A small multi-label image tagger, trained from scratch: activation relu, widths [64, 128, 256].
Rows from block 11, named by matrix and row number. Rows with one number belong to one neuron. Each number is 500 + 25 x the weight over the matrix's rms, rounded and kept within 0 to 999. All counts start at 0. Numbers have three digits each.
# fc1: MLP up (model.blocks.11.mlp.fc1.weight, 1024x256), inputs 128-255
# fc2: MLP down (model.blocks.11.mlp.fc2.weight, 256x1024, transposed), outputs 128-255
fc1.169:521505487495517516507516477505524464499521480447505531502518482526510542489498503485434524527469501507494503472508440503496478534481509484519500492516466490470523521465539455507535496471477501516518501507489492519519512529463496515479525498473487541564518515468496539539519515489528557517523490461457482542492524446522517504443491527490492500514443453501532488466513488480466483499498
fc2.169:453472522478488501471525501515451506509485492502531501503533548490534498509541548532535494449477508543532450537490570497494517531509526470486475519556479510464472507522457522485534481497483477466521543499467492488468494509495489541531466496511485485486500522525490472503513475516515458485539521563516526481505506493505522515498557490496518454471507512504504491487514485501486522544492
fc1.170:504545506477485485480484500452505477515510516472527510518507499469495495499461459502473476568461480481490506493505501524545484504449511477498524501535479496458503491463494536479499538496491534497538534459484587478513543485523517472508509474556490479512512470482506521518511489509484487482515465497481500503466521538468448508515507519517473473492482534488506490534523480491500486461508
fc2.170:463465541521458486493508558551473500541495475483511503512496518538521469488500528492515487521502509488517522519475507498496494473515537513513534496452506521533496504458529480522507487500497480511515458532510449535501499508486519530492473564494464496540496479507476465506495524462484491524476501517500512563491549494512482495481494520542515488486520501494499489466491507492469524522485
fc1.171:495474551510506501519475461484496513552482562476482570523505472519491495491472487507502481458537529517486485488543506506527489450513452484537496506498470506472497476513492513481468453511493520503497531492482526521484463475507481555501509504496453498507469517480520482480500494483473499482484501492514480515510494526468485499532493487514504473492487512504481467533465501527485496467506
fc2.171:487526529468516520521493500477515496488475460497526487472486467506501501530508493525548498515503495532502490529469520463471534471529502443506497515502523514519491539499515463487485540493509546498511484452458477490524478523509516488510525460489517493487521495503507522491513485496520507538459486482504497494488518480460509496485502477472458507447488517483497510464510501485490519512495
fc1.172:537477516496489515493485538488506477488491470454477485515517490517496523506508451505542523493488515487485480509488461504487502496508507526502462538479534512530472528493495515504497490491491484476469556467558480449500482514524501484498489514490509514463478592517465488498482503470501512512516505512510481542517520517482496522490564515488512498507487504482510463482460490429531507491501
fc2.172:519530524486481489458488476455484492482469477505488502496525552466455494539518517504529490483515517504490499485463517463482499493511457514501495446546465464509507489536510489502462504486461533492532446496456513522556516475514480541483510508510492458520508508508525517460492497538498515512489452499487483475504487519500506497526510508469481507527461546481465540513472516517502537500477
fc1.173:525499462452450491511468532496500506512504478495521487523474499500497531496500482440490477517501534513520508453519570527490476485493570542441487550489499508503515460516481513462472506476466503501498486514521507471493504508467483466552483530467476498491514510471508503432492548473449553482474546537519484546436531469488477459498492473459521515508523466524479475520528503494471517507493
fc2.173:498524516498541517484492468522487505514474533489504544463516458468482453513497511480492525457432463487481489501492510446456520524497436473491517490534498495479500516535489513473577510504503513513485493485459442502516469499515479481486543541510496512486492446491487476492497454502545473483531516470518490498503457548493514524483455538472462556490484505482466550465500496494465526492537
fc1.174:501486508486490528518524486492502496510478474479534517476521514494490485502483473517486497506533533502472518512531521464449500498523512518500504501516449511519518509497459541508486514461537521452546482525495513494538467511501535473514515491489530491499487480532500508485467514513518509481480481551553565478556546495540495519501460480475513527535488490512515483509481484484490487483470
fc2.174:514527475499549482485543518464463517503517559465518529509447496495512527524513470501515494533476515488506502519473516532516513477486508524473479536483540535549529522478513476528470501505474497513483539498486505472508487492522481514505487505511465502484516456516472500497529483503525568459461527469521469496488479462519494495477554516527535522514468525474535517483529458468504492514508
fc1.175:437511511502518499487517477531492501490519546532490479505476487548488542522491493508515503470457522453520507511482488482517553480501503465475553473513509511493476575527513489487515461511497505462511522538505485515481509436511482515539481503538504514471527543509511509489481517516539516493483473497505481468525482434476505514482542507449528518496507476529502459506518508497477503497477
fc2.175:481526509469473515456477558474532473507500463514492457519503467530512491514537515464579522489517521513470517470481483532501481517492497514488507520483497536549507465474503489513495533497485512504543497473515572503481517498539472498500555503509495498568520469512525549514520513519413529504528472503457494500518515544543517499548473530518511491459507510502495499500438496495497485516542
fc1.176:503497507490481548514499470513497499519528495476453503487528487465512505525504507501519536460525539525507484549466489464451483493506506510508483526512523527483486524507501499478513518521498536489494479538552514483493556505512485488521483472523536545470469506490481459471500453456485494491455491489545476529440506503513492484470548495481464500537492536463508456509507495524499493492464
fc2.176:449496454524488480522496515501486505535492493535503525502484516489471530497510486513525505504500497514480520452493487504524497449473505501519485486512494543507509473481538502503501513468466512529536501464479491481485476506503526476489497467511509444509497490477491519532548466497499509499522466503489565493533488483507476520535502567489509477484534447492506516507500530498490505509505
fc1.177:516513524543498523518533523471486488473473498501494494505524530435473486525469493521537465488530474499514511487541492488540499492481497548461510511502487482469494513450550530498518533524509500493487517500524545481472471483474480477490494483485468534497504468518489526527490514521490504534564490499487439519490506535478532508518488487459508490462533500484482500491513489530497516446491
fc2.177:505523493471489480500473504499515524488506465499460486496459497548498508470467440488477514519541517496519439470449465474489500482479455458479487458504481557471534490502484468508471462498517501511492477484497472519464502481501503488504511492492497403508490473433499510521484531473515421489471477494470481500517483526508513516479469481508457535497468483507442514511483501514519504531514
fc1.178:503502509495473550522495479509496517545485491453537443466524470506514478525524524490469545478481503498487460510539511508468434521453484483479502517482558526543503495536482493457521487508463502536489486509516503492473540465497490537520524450510498497518483480465481522519490521527473499523519478451500523493539517504499492501544485512463504434504484504493488514498512468464534485512508
fc2.178:466478487470491444491510486500515520532495520469501522510485510529500496482555482478516510454474507498464486498460484525458495482491500525532514511493477463474512492484509528498522498489488517477467473503508502494479470519444524501514535500496534512473492485532502521493465525495505504518513535502528503504503471498494518491485539450540515538442494552562498519499490489524499526540486
fc1.179:487491492485497514517492522525460499509512502503519484527519484464527491504524503486532512502510552529500487544528500470489490491534541461508520487514513473510494500493538476559475529511517530486461519514473520509518502501475523509464491469463509521457480509495489518523512478512500503473511514505488530498488513490515502543526527476573495521484458526499504486491496459492489524495543
fc2.179:510477517486504553480499513504480532497530492451471478485444513535505525503463486480490515525505520507509485454466487429494514521510486500524564505505498542535468434497494464466496519484462463485542508497525512540473467491493521498441480496490504453513513497435521509434507484475510525515519477456516450536505508552490516453478500485511520492495515547485456489540579554521480487508505