A small multi-label image tagger, trained from scratch.
Training: 7800 steps, batches of 512.
Data: 145000 training examples, 27.5 epochs.
Rows from block 6 of a small multi-label image tagger, named by matrix and row number. Rows with one number belong to one neuron. Each number is 128 + 32 x the weight over its row's rms, rounded and kept within 0 to 255. All counts start at 0. Numbers have three digits each. After the name is the row's rms in percent of the matrix's.
Before each neuron's rows are labels from the 100 images, of 14848, where the neuron reaches its highest value: "top examples" is what is common among them. Only what is clearly more common there than usual is listed. The data: Sentinel-2 satellite tiles (TerraMesh).
# fc1: MLP up (model.blocks.6.mlp.fc1.weight, 512x128), inputs 0-127
# fc2: MLP down (model.blocks.6.mlp.fc2.weight, 128x512, transposed), outputs 0-127

top examples: main land cover: rangeland
fc1.91 110:127144116170146110071162126133139115189112124070128116141173146064162097107130113110123138126165130137158175143093121157019148153145138108187111145088123119086111187086143122079053126080106098158178129120138127131091163095116154150181118097200143102169095101170111195152065148157140073120158111129106148158107101122128171129178119133133116094154125132112066103175165155129128081099133
fc2.91 113:153161145113148120188156160125117172134118067167169117145156148147105171107151122177151125131142118187118148082130130104141158153057119159021087135139109165182237214134145146157168099121138085154144094118080085139129105112155137110113105148155160112105123122172082160137096109131114115112162131144175151149126091136081086161099170127131160157145121120148156066100113087139091077115109

top examples: clouds
fc1.308 106:142124149113141117129121160141152163166105150157136152150089151132120115212176098123159185117063107113093103079112141083134100097158125149140207096146168142121115153132101151205149142076115125066137141125149159089120138090175096094145171142166125163184101163195086195101133088086140092084169138149158139131155101163102133108203157095110183075139097095114101133146139132131133110165174
fc2.308 090:143052167109162100100106139159126086129102105095144101091121099125094124098157157141095209104139125156191153131179154151105104148111164093137086153107144097116078131110103116116169138180068162104146147156100104171151174119078144133081181163097079084137110099097123125184110124132157150091120190164066127163167124109085143147113123066172115080056174095148149158108089098102101136131121

top examples: main land cover: trees; main land cover: water
fc1.498 102:160090087117148164161220140141135131141151093178069129102158097047122162094164129095142101067086149128129122086158094102134151118084114090099096156097124167152123118101196137149154107152179168143109080083091111136139154105074142118125107114097132097130157141178139115148165135177142106107077136154141138124181132139088105174108062125085201131110175169094102147080158152133110066134126
fc2.498 115:154194140128166197098128098102183122142108127165122153127137097120190150151153163135107104141144120180155129141084121123124140117124113162168170129094124148108151123098131170139109108137120119098110102125118115139106153074121165120141118116180189152108129103157106179126076132086151110098186107093110115139184188137090049128180158100085081097101037093158131048106186157103104112104197

top examples: bare ground; main land cover: bare ground
fc1.503 098:113128115132149128182138135079066122105088132161131083106152113171166142214109176121053111102139046104098148102136145165134113138181090148108081123149143162182114165146120144160160095107089109170131141094085194175108147146114088151131126098140184123107156159153085106121172106177103128154119169162079200103156122151159126138146173123174140120094099163106169183110102107164160154167138
fc2.503 094:053125149115067174138123129105179153212159099111135132200167101176131127146116120129109138120159197157177152065210196093047144129115105129094138132112180114119166122147114122143172123080107084100087097119145121140156157156125085151141167100089089143122122134160115134096113166127077101119110120137155092138112150089127146091109095096130115097118133114190193097135084153073145111115121

top examples: main land cover: rangeland
fc1.198 083:212042155110116109164120166165069132133125074099170143131151085091121120134118133173066106119113147106143170155148110110153094174135148133166110141132121110157152115176135138112121176112210145113089169147136163109113129185134174172094092134095114138181145121175074120129105089163132112089159114187144152130168186136105197099146141131086128160119152096119183146105105180093164075118165
fc2.198 077:120099166123195029171150118090105066134163161081089117188117121089128137079056149082133117080115089137101144122180134161126146106133130080157121136134106142162137157197114077159137048116123094186119132153101133121164111193110131136106046142122165110126132113139135114065157181104122159180161106101093161097115095153144100132121167122132145140130124122160118131127146056167131152123127

top examples: clouds
fc1.258 117:097137106135136073136162087087089117091154164064156153121133133135138189108103119145102181151129110079105078095137149115146051097175155099126173118163116072144100130177121109153198115107142117105137143077106118108165134143095147153101130077109066163111160097176095151227128180140151082095137148155144127067146150117135146107141108129174097165132160147148168096117110082113122062086169
fc2.258 104:102109163179131096149180131130165053123154112095142104089132158108192143122117101111097110149123120189122151129120143134106098107113098188054140152092195207110137110108069095118185146098153117139101122116196147148104141097095135097115116191110141138127123130096193121145079104115106132117105069141098142110186115110127064152156156120124174156156100149127126138087159054186114176146079

top examples: main land cover: rangeland
fc1.430 121:072077127163128103135096154158105109101086118141063092136071085125083156146123099112132120097159137088134115110113131122130154091104153157073131154127123120161166128138167132110203141137107104098134087170112131106124160121049172146088172125144149103141211165059116162116149137124082206100024176152106140104137129105119150100176096142128203104119115084177142144161171124142126129146133
fc2.430 109:119124115158143097108109135102146140110149118076182183105125170188127099100167133085104124128102152138086157172093120137061164148136144056183098135152139168115146101151093136168125089057142129150115125134150136067133159144149127192142148163167124238072134099160104145074101150129184078163175092087114111139125106139118122139143132087156049115149128107127139167106095102138133162124194

top examples: bare ground; main land cover: bare ground
fc1.239 093:162103124110142120092096142139121077175105147185132161064142090083138177166120153101062074157126113128126096116089124194145170139189160161065128136158132144131156189116077128151130151092132135147125144137152086119065092116111154139088102175124093042095171095141123115141074167146118117125111164153133075141177095098121144132124176119068129093153074104174070134163137138120167134165098
fc2.239 101:100144145136117110148174134167113150104071077125142112083131046151128146117141216146193194125110084147155108189138166133122108121155114158129101151116114128083131136140150138152063121087101144125142091132147139116133119115095099130162200047109110134157155128128124169117123100132121127112123121145109127100123054166154079166088110177108090138174120178029141131130158190150153132197148

top examples: main land cover: water
fc1.81 098:110119084132072123134147117117150114114082147156159108131112142157109121124105103140177143061081136133157139097114127189114074086156167124150082181144186146081116129093166183151102150152102151078134100167180080118097071105154083149137110189158141149150068112099127139132107094125169109129106076120146125078136088084153143142055111069172162104181077148092162141125082128187129177137150
fc2.81 113:109093123118194118180134088161109136124181111148129208146128082076127181090142116128106117166133108130093173124158095137077160121106094108149134128138121107178088141063168121088145101123050147180154121121101108145101177120139137080138066085091120182084137123099179155130153090173170100131113165140127109113146177169096184177131114119140158164104110072135048122131081127083150155130140

top examples: clouds; main land cover: water
fc1.7 111:138129150082044122073172114073140133148141057181124154093105122146107110132148141150165092081196107115092128092162181177137123144173154157151090100089081088159074104075195128124078048126110148126130118121056143157085158131091048146144153131121095099121089136103154147113145130151144127135121080127124160121105129173143183111091149111105132150140144194119126156148098114142158167124151
fc2.7 104:123152134117120132130152097087090159097133132143160099104095118099178173180058119095121214110106136121097098132117082179137148089083113110121136126186162125132159117149092113144112100107132200077100139174123166123117104129090140116078151186203190184194150100130159160127089155094145136104139152213101141130094133132086165142143117143137122081117144099211159149149152114115118154123182

top examples: main land cover: rangeland
fc1.256 091:223178149111134118115141126116151151192116093049124168122146097138105161126148137086203104053117121092152104134085099080148181140157107050090064128115073138147148087134150127123167082147098157157123156158095126171130166165132116164078123075101109129115108088158148128152140189131127134122169108102143156140125120153190173133087164171109142156173119135155108084104127158129080151130129
fc2.256 095:054110087131068123125094179176091078113105135127095141130125193119162054126085137111020156138115136151107099109145122185163145102083115119144104161139105108107122170114123158120065129121129093095089173182140090123167058092159080158136141073149185119087123100159117163135068133108128124136122122158155096122154122175113075126134105099143161134145169151111090153150137096144090135141071

top examples: main land cover: trees
fc1.181 111:117143121166136159156144128090150066133115118094151132182121159152150104141156143122109087138134071068145119122174156114113098167112083178060122119157140053144147079086133151113085168127186141100121150171134129176166100146122087116167113151168083125130101205153164075144164162180119055157107075127150122053143108140111107107156138170161143128070087153159163145136152172097146079123130
fc2.181 115:126128075097075097135126094177112147156146143125154110161139152118110154131128144111099178143142176148141150137151149161060121105165156183127097106091206145154085151156111092120128133139148167169142156137111144135076139096204128149128160109091110170154091164169160145139121089118110087106168132113080051104084110152162143141160141115031154071188077155190135071116113182145135128103113

top examples: main land cover: trees
fc1.242 109:167118137091137161123091105114157138187151119127164116127128138171130094145081111141154151099099169046149084138163179123122105097107135155163099172158154130140132132126200106150039146107104146056165141127139134145172153135051143142098090173084111103187128085125129131115134129131161110124104123110092157132104110156208068081131204118097132138139162143174108084159177122083166140154173
fc2.242 099:107108152183078142149120129167108139159157106131161113120084174074093174190109050135089130156134096183108093154074125101194179136150101138134107140232141127133120121138115127175103142170123205109133153154090194125104138157172090147137150138102094143107137113153136137162126166109067122137173093118108139188106111132089159170130110142116140138185124104081184164129153098122115147155070

top examples: main land cover: water
fc1.337 106:126104089037107114147143065126107184127116128093123120081112114172147124153096173123155119127156110133161111166139152177158142192114101153121106187173155058135107169131155089076183123125106071114106202042169092127116117169099160117156134119122099118190183108143177135175096075100124145155114104104124110125162119089157191131094121136142126148124102123169111139110176085103149090109125
fc2.337 107:152103075149133109092115140073201095162153099138129120103152143134056112174113134089085155095066155087113129122132155085081074188182110171164178065157189109125130111049156117159174161119119082183092105119134134102170131138184129150169138141139172129127087107144097138088178154114127144112119152167105107131080075147134150121126157127163102087128150119101120102128062159087163112123125

top examples: snow or ice; main land cover: snow or ice
fc1.23 095:077147095161136132186115098115160173149193166166165160154172109145126147113130103219119151124163108138084088107106195208156151107122160133122094092104129184079083147120113115129108109166081161158143063170144144134133115120173125141148156097132066186127168168094103142125164122090152142133128161111109103159136128149129171114145216126113164133084169172114150105122108117070161144104089
fc2.23 099:101088209172148117141109154147095107105081162146157122124144089139156133082136139129146104130149144137082127163127164116086081044132096109153187171099108130115131123125146121159131097110187143139118140154040205142102144099115104184142147121124101152146089143099145118155155159172084150132117074183155120086145202133150124103126089125137169110176175072164108223110087105118148139126101

top examples: main land cover: snow or ice
fc1.53 096:126117100140158085082165077119096184105092147164103174137160108154131088047132158088135153141140118074121136173205124198181103134135113077118142136167098142168129122131122131145092193143145146149128157140117103101137128187128121138135147151166118055150127143159169089160135076098105080162181118119105161181101156121071124129148128059167143118112164142143076144099072142143206118137112
fc2.53 103:099204138159137131135083091100130117139128118118141114124095185117138191130114141090111135128134114144118144096168118130114163096135064150103111103161081165076089168163171135178112158114117158110127095119149215177176148165111158104168126130089119186089097125112084148152174154147150146116060157140085159124120082064202076101078093138138093144161098087190176176145113147103137127140126

top examples: clouds; main land cover: water
fc1.165 104:101134164124049187119118134102113119116089162098140138134177169155127112102148174095203125097094086152094113145096156151085149103165121164087106187084160128147127121103139090123167122140094134143163151142120099089097077127165173200115139169136195116104118114113074135129133062125165169080069124088112192128123154136111121146127103149153139138132060206136121130108082165180092113089103
fc2.165 109:110114119102173159100115184141129106154138110085122143121143093144174134152074106109117095138124138063123137086128106133156139125149180044143164167093131095087189121110128155146173117175107155097076068127106120097149138140086107119129092089190126073096134138105117123120074013083144131131108134117139160112141182145095072176110179112138127072095120058096109147102182124142104096123154

top examples: main land cover: rangeland
fc1.309 092:141107138108126135143075114147162059094142089092114104121144104066138155115119123110107085099120070133121115125168155133147137109106110090124118152126136203114118125105124056107148097142160137155083110158142070120116141133091043108123074184091168148069092108092181119098084176146163155080144091150125119180153143103168095100109082078127106150120129114135129140056162144096113168165222
fc2.309 100:095180044144110095099130156045158124146116092155192168098125141138094176163152177132105132116145088150123082158175128176127147166139180123144099079128097117136075091136110176118129108110080154196144190047157135126177097160126133132104103128164076114161169153135078146130090168146094043117123114122164161159148091115126099117173145149147153099164123126090098129111130151105126102104130

top examples: snow or ice; main land cover: snow or ice
fc1.510 091:124114156089177135147113114073124099172188122120073134089163125142171133090121146136127121144179129072144179146144174177189115152086135144180163094141124146132136151139072080144177129110137129124113065158103133113090137099163119081119106160160133183112097142148157120140066104047116077111121115175152131105077108156116142159156175173164150114099127155153134192133138088182219105156132
fc2.510 095:150095098108137113111209123082134161125152169132155198182155180164124150130081166140136103082060123112127067095212095125159135120135082077116140086142094090093103104170145111102178101107185162178148155166110106146177113155157092160105131115131106124176082105122125159124184211145093132135172114087169136122131123126170138118106119113185131167107163132124159126167123159156117105142165

top examples: bare ground; main land cover: bare ground
fc1.403 094:150180129139181158112084098149117114099140174108119131128079087112130132151116072171118137108144125115122150119106123180154154169158153107136156168162103188125146071109111082104095091058150053169154160181182097122122148150117131086167130148114130127106127101119070124103165149155077181170193152087131157113124086203102160117104152086128126133189078136120111182147123083132181111092080
fc2.403 081:173104122149140159118082130182186141080129117150101171189091089143149110158160150171054157089078134068196126108080136117121053095141122160127128089121159102099139150119121165143161169098102131096146109106170114115115139198147151130112108128157175167140065139172128123111149150120114165137116122129155140073108164194163085081149121115136060138158155159140144064139105099162125148194143

top examples: clouds
fc1.197 105:165149173111061155109160130107131152107140094108108115094143170196124178121145159133105187101118109120140108129129096173107125105199089155064109086135126091190112088159167107124113106075128169085058150107073104091152146118114142087124115096144122134139200146108127136167127138146100131130131143109113195149112085075104137147104165130089213060057129139135134088155146105126092182152128
fc2.197 121:094095137139160152172129123209134125142159075130096111149107129071143121140145155161054081159126159149104050136157139159136098154097146127143131130162073161029187126136123110120112090157108154096050170095170149152107107105063088160105135150150160137138115123150147150071076114105175170131067093141130125095186119096145122150142089096152092149174165104092130140133127122101162083105133

top examples: main land cover: trees
fc1.305 097:146160156102141147124118117151089069177157103071098164142135115083131178136152163109124059172143078180167155220104126148063087090094093100128103180152184133156088123108134143118093116135196116094109131089130134141095135159099150157089109120058127136122055121134132144137125101108152112142124144099171161088095100112121185164170144187102121187179110134128136156143164083110144150152094
fc2.305 112:075171107120086196148132131186108117116131177129164158133124134114139057138132160125149177115108125094136101091158090094153160133101131148111214094103095158125186112176138159040132157131163132163176132150113158061095110101165120109125109149130128114138127163140076135154156157177096077163148145137128160067142125127132132142173101168149194164125122161108092066116112145178196145174162

top examples: snow or ice; main land cover: snow or ice
fc1.207 096:097185101123150129152165175134044196138165124141120168158119085117114150156106137088164196148196136173151121155122092143081148098141088131191123183145073131076135186077078083127174135121084167121103112083103109120042135118120109188145130123128104145136130143125113073119152092135157147093132163159105149127140091093083168193128118124147135101185105127084138155119123116103113147102159
fc2.207 102:163141094139165152161149124089133145122091098156100101168178097107104147152106107199116130140113134115045118089165145121177151114136087084110164117141197147159122086097138114040113085184124092112144114135124128124078092086122132112150056141139068180084115151098094110077138117165112171180186086096146124180127137091175158082127126120157147129158127138059125124085090117123175119109148

top examples: main land cover: trees
fc1.450 102:110123134108114187113126115133128157096105155131095136126093125139077114164097149142133112050149047141213073131168131137160150169093147135182134141088121156125146139106153154135104111099161103108085056179132181134130079122108102125121137138142155069117117093182109126126171157131152159216135142112160166108168124165171067101137129192152180152133088127076094123091192117101123078124102
fc2.450 102:072206108162171165152099114124136093168106157155190159121127107125161158131166142122109147103076184095160176136096160120140091137205097127126135170146161091137122161121083089132088119149089094151192189103138058106140090141139094096157121152134184125127118098166080118160118186152100093111126155136118134169088103105143024116118074102146125123120120119098141157092129109135089144154182

top examples: main land cover: rangeland
fc1.502 105:097125100154142052132095151109152091113115142145164124158138064138137137107105113142162114150074086150146107137139122081140159147157104124118168117102122152120124139148215108092182121062156124162109129164183206141114137128095109189147140096113085140116109156110108154122132098135123084083119141150139067143087121189124128143073084166118192118147147185153190170142131158117044171066101
fc2.502 102:101126129104155206101133163127137121138140216108091149161147079123117120151145179126100091084127164135178198165109121064106111154106169072151142071080136140144091130105103140148118071164086147073079084109095126142179131105145129156153165121136131077103157160143150150079064097162127123108116150093111119101136114105113094137140092197049166136104101149142114136136179142190094098146118

top examples: main land cover: trees
fc1.176 104:121182064104118106092127097114051115149144178117098108110138136106106113131111119114117123124107107127173091053084123135121058154114139144196130099107084067130087118134150159101175108108105161107146083149137143161138147131127169109070183144122107128123134124085188145097090179157158118176125124150113104141097134190186164164113148079117230116110158115118169111094091153185155131129182
fc2.176 104:052134136102138136131112103109168137144112126172162147087090212078131096142107153106148156076108081085109178224118141092109156113110110119060158141150124108101114120127097114121134124204120105143135075163088154112132075116103128123173111142113141165136110159142162125167183142134143156106136115117154029121139086087066122162121103087151077204129170168125125107108169108103114151144152

top examples: main land cover: water; main land cover: trees
fc1.155 085:184121117119169153181089128110108135139155119133131139168173196187068124100134116156180130088137134140167156150093148104155095126140113115136089096136168086170102125142178137148229185120124085101087098116178166124086142169108113094149127108127151117094145127165137117162126119162130074164086129025142123134133128109086156148187137098111136189117160078118135045160098140145112098107117
fc2.155 090:131141134165090105085126107149143141122099133089150112145151038145135053178143105180138122128092134171109162112160100134130152146103146116083097083047085108144152126192153149089102115101083122116117143148112065166114079108107165116120129168151132091129173094092101065111140171165122156139198147166129168156097121135139213114186109156131101081089140128144141178126123109070093120145075

top examples: main land cover: snow or ice
fc1.452 094:117069090135126133139122077075118181123118111122111056093158045130173138118158119184123085116162071071136101123149095119152099111133142088198126083077098182119138135158129131125115093107097222130177077162144161123082121108053158095128117081143061147150107146140087086091143143091104142136083092124106141150140082119111115146174161154136151129131112183115149130169136131096099137138107
fc2.452 096:127081204200116116132167070159119175085132128056166141137092159110103144137092092118179066134124147174122120102126101110113045147132092086117142103154140137135142106076123122112135156139131106153117111169124112136180138083121113131217109156134057137124128149093116134099082189158096132132150117109116056103150181100104119170133143097128118075154099133183127096123103093122117087079192

top examples: bare ground; main land cover: bare ground
fc1.133 091:173098220124095118139109120186130053102101130126148119142168114061106108134098113113114088168105071151113129173063050168138176117161151162171121164141132122093135156154121130126077138176184112073152145137086161123148090124063091105149100115197195106187087148128169133149150128147076110112136131154131125157147100132121166140158064097137144159098124124160139160132134133173160108103114
fc2.133 099:099117179110123182116153147092109109143156115152132152137099101113138149135121137149164150118126202112101148108128161104055161136109146112154125153110102164181062085157149127148121116069143083127099075124108115114081148179149121162108128046109123109135104101092148108165122159158156174115191142072159134123211134198100063112134157071091102143091117162171134088187111181120186121137128

top examples: main land cover: bare ground
fc1.313 095:131100143136104053096144183088078091127160121120142147111112155169154108067083099188148177108108206104128159110132117108096108122061135109151093154145151149145135100079151128123103140126101143163125142140166170162132061070145174125181175128113122119150172129176057106185101068093072154068132184151113124146126096153161144120133127076116129079085081104147151153151151158127134124103150
fc2.313 093:138175149144109097136168095163129102142159151185086173118162141122125111132130072127121157158130147136135104143144112141190135163122099149093127134103115154145096139136048173143086141107084117114153188083103095154096127144108148120078132062145136173114133127129150102107093083112213212148179139108124142123108139146141051142083112029198150171137111147122130169076071087126134152136139

top examples: main land cover: rangeland
fc1.360 092:137117094101076114125115092093171165146119160143126175088158125122110167074140118171112088073144110101170105162149147148127156182128131079149117131146092216106147113134141116096112085107107123181149101205117111177137162101112152101098059191153127109170179086118115148137118130186140164110162173154133081150091127139148124164046086103113067146183112146164064151159138140159106124134111
fc2.360 101:132132122103110123124132140138104123099101130149158117141149203143131157113119154140166142142124125101226178097113107154160133182133100111183107125138141128097143064070176111156147190092088119100134170103162145068154067101141125117159146097163090113157161146096138142169097178093096129129070099174148106120191058146139103135120141141141079170127122151144142150022139152062096157164127

top examples: main land cover: water
fc1.275 097:105120135133135165099106184086109184130143145099067132132145114179094100145145185150090158139163145090156068179125136145130142098086136166177127146130108156087138189153130106169122149138151168096162130107143132131166103154147107103163058129120137091078079089087056154147156087128221132127135104105148075108166103123109136116165137106109158154219146154088184111131148126113095144172072
fc2.275 099:102130123152095134147131121199113107120133171164129075065131118137101119124128060094089166120124100130147084058108089099162062064128112134132117120106167108145105125089141159137086120138100141196146164168116052134087152150155142140180135112129150111100173084196163137163088138174104160166163126155141142214140135088144141136106060169141060132134129081101106166145141101123107126123075

top examples: main land cover: rangeland
fc1.192 099:161129092121095126145130120104192140090084156203107145158141083104090108133123169114116102130121101114128100176082134142167157139110128104118144178146078081105066121153240144049173138125151138137104162069058126104123132148120144130136112103079183173127124145126111146149104137115094160082113171206083147183123123166103085116084128128081155134202149139133099139120139129169104143149138
fc2.192 102:145111170079195185157151161173141160194113169092123151159075122113157083160124175087128170157092060085125105156144126127079156149135088147130134130153122155107136095065151165120088133101093091055117113161145094128186146140129092178113154121127141140106066097130165114116095113096199074106106111123148139111115100188087107104105103127148148169104123113123124110105190179123106110129199

top examples: main land cover: snow or ice
fc1.365 096:180116138131085135125110145128111102123148125135114133138141065123149130059105165122156142120085073127112118171146077105112141154124171122123091089077131132091116129132122125075119126120126165136108141108164167125059098120153167151173127161049170125133129100162080135132166141133150139142042134112145154175191170117099047110169127058124109134102124168109169079208093129212144144154177
fc2.365 089:118123156121101095121091115114099074086086157150075144063151116081120084118133090163129161147153114091128152072135117199162115083136090091043137169105111124138180103168117130141131108152131177177132197099118097125140139125106098121102151162169102121142136117133164101104188110185100120087132136132129168153077112047097136097078133106084109047073108109100167174115125125098119155166127

top examples: clouds; main land cover: water
fc1.477 094:106083219129092141121132048145129137139164088126119158126130146191095140101157144202139151120138089094107128185140102113180072112137129087126168103140124071111077126104089104082150121103118102145127143125107082122117151065103099176099146148147089127098136109129115102140170106182116167204160153089151135105079109179167186099100125166146178137123079148085151174148146131153116078171150
fc2.477 092:107101154175141107063120094130138117130134125176141121125174131095116117076106062174129103217146160073123106114027151106107124149130137160142185121066153098091164121161170081084087161108146086141133139133157149131131114118121206108124161138154146080129163170138127157169134146113136105166196151134156154108144147113157056096175120095167114108145150114146117105178149071080153146149160

top examples: clouds
fc1.129 112:129125113096141061149147147118114161119168078124110092196077124094146132119198121129177113175156102081099129174109167131100121164105136121090105096084074161143149160130157125151157116172171109136121110134094151123159111094140091178188166133143115135104027112046151138107079125174158096170151104086148148137089107097137083144108135132068176082118085087135113139143135112116133129185072
fc2.129 121:121150143106134100133107111120121094146117135084097120144151167128166081192105143092069177193084149179080071125127116159081099180145164133102101156068139101127115155102123160068117152182158136140101091096116104132087172129112148120134147128119183132105122104102128137144057082142166114163172159162130068073145099103132147123147143205124182134098138121082081069146124134088096093125202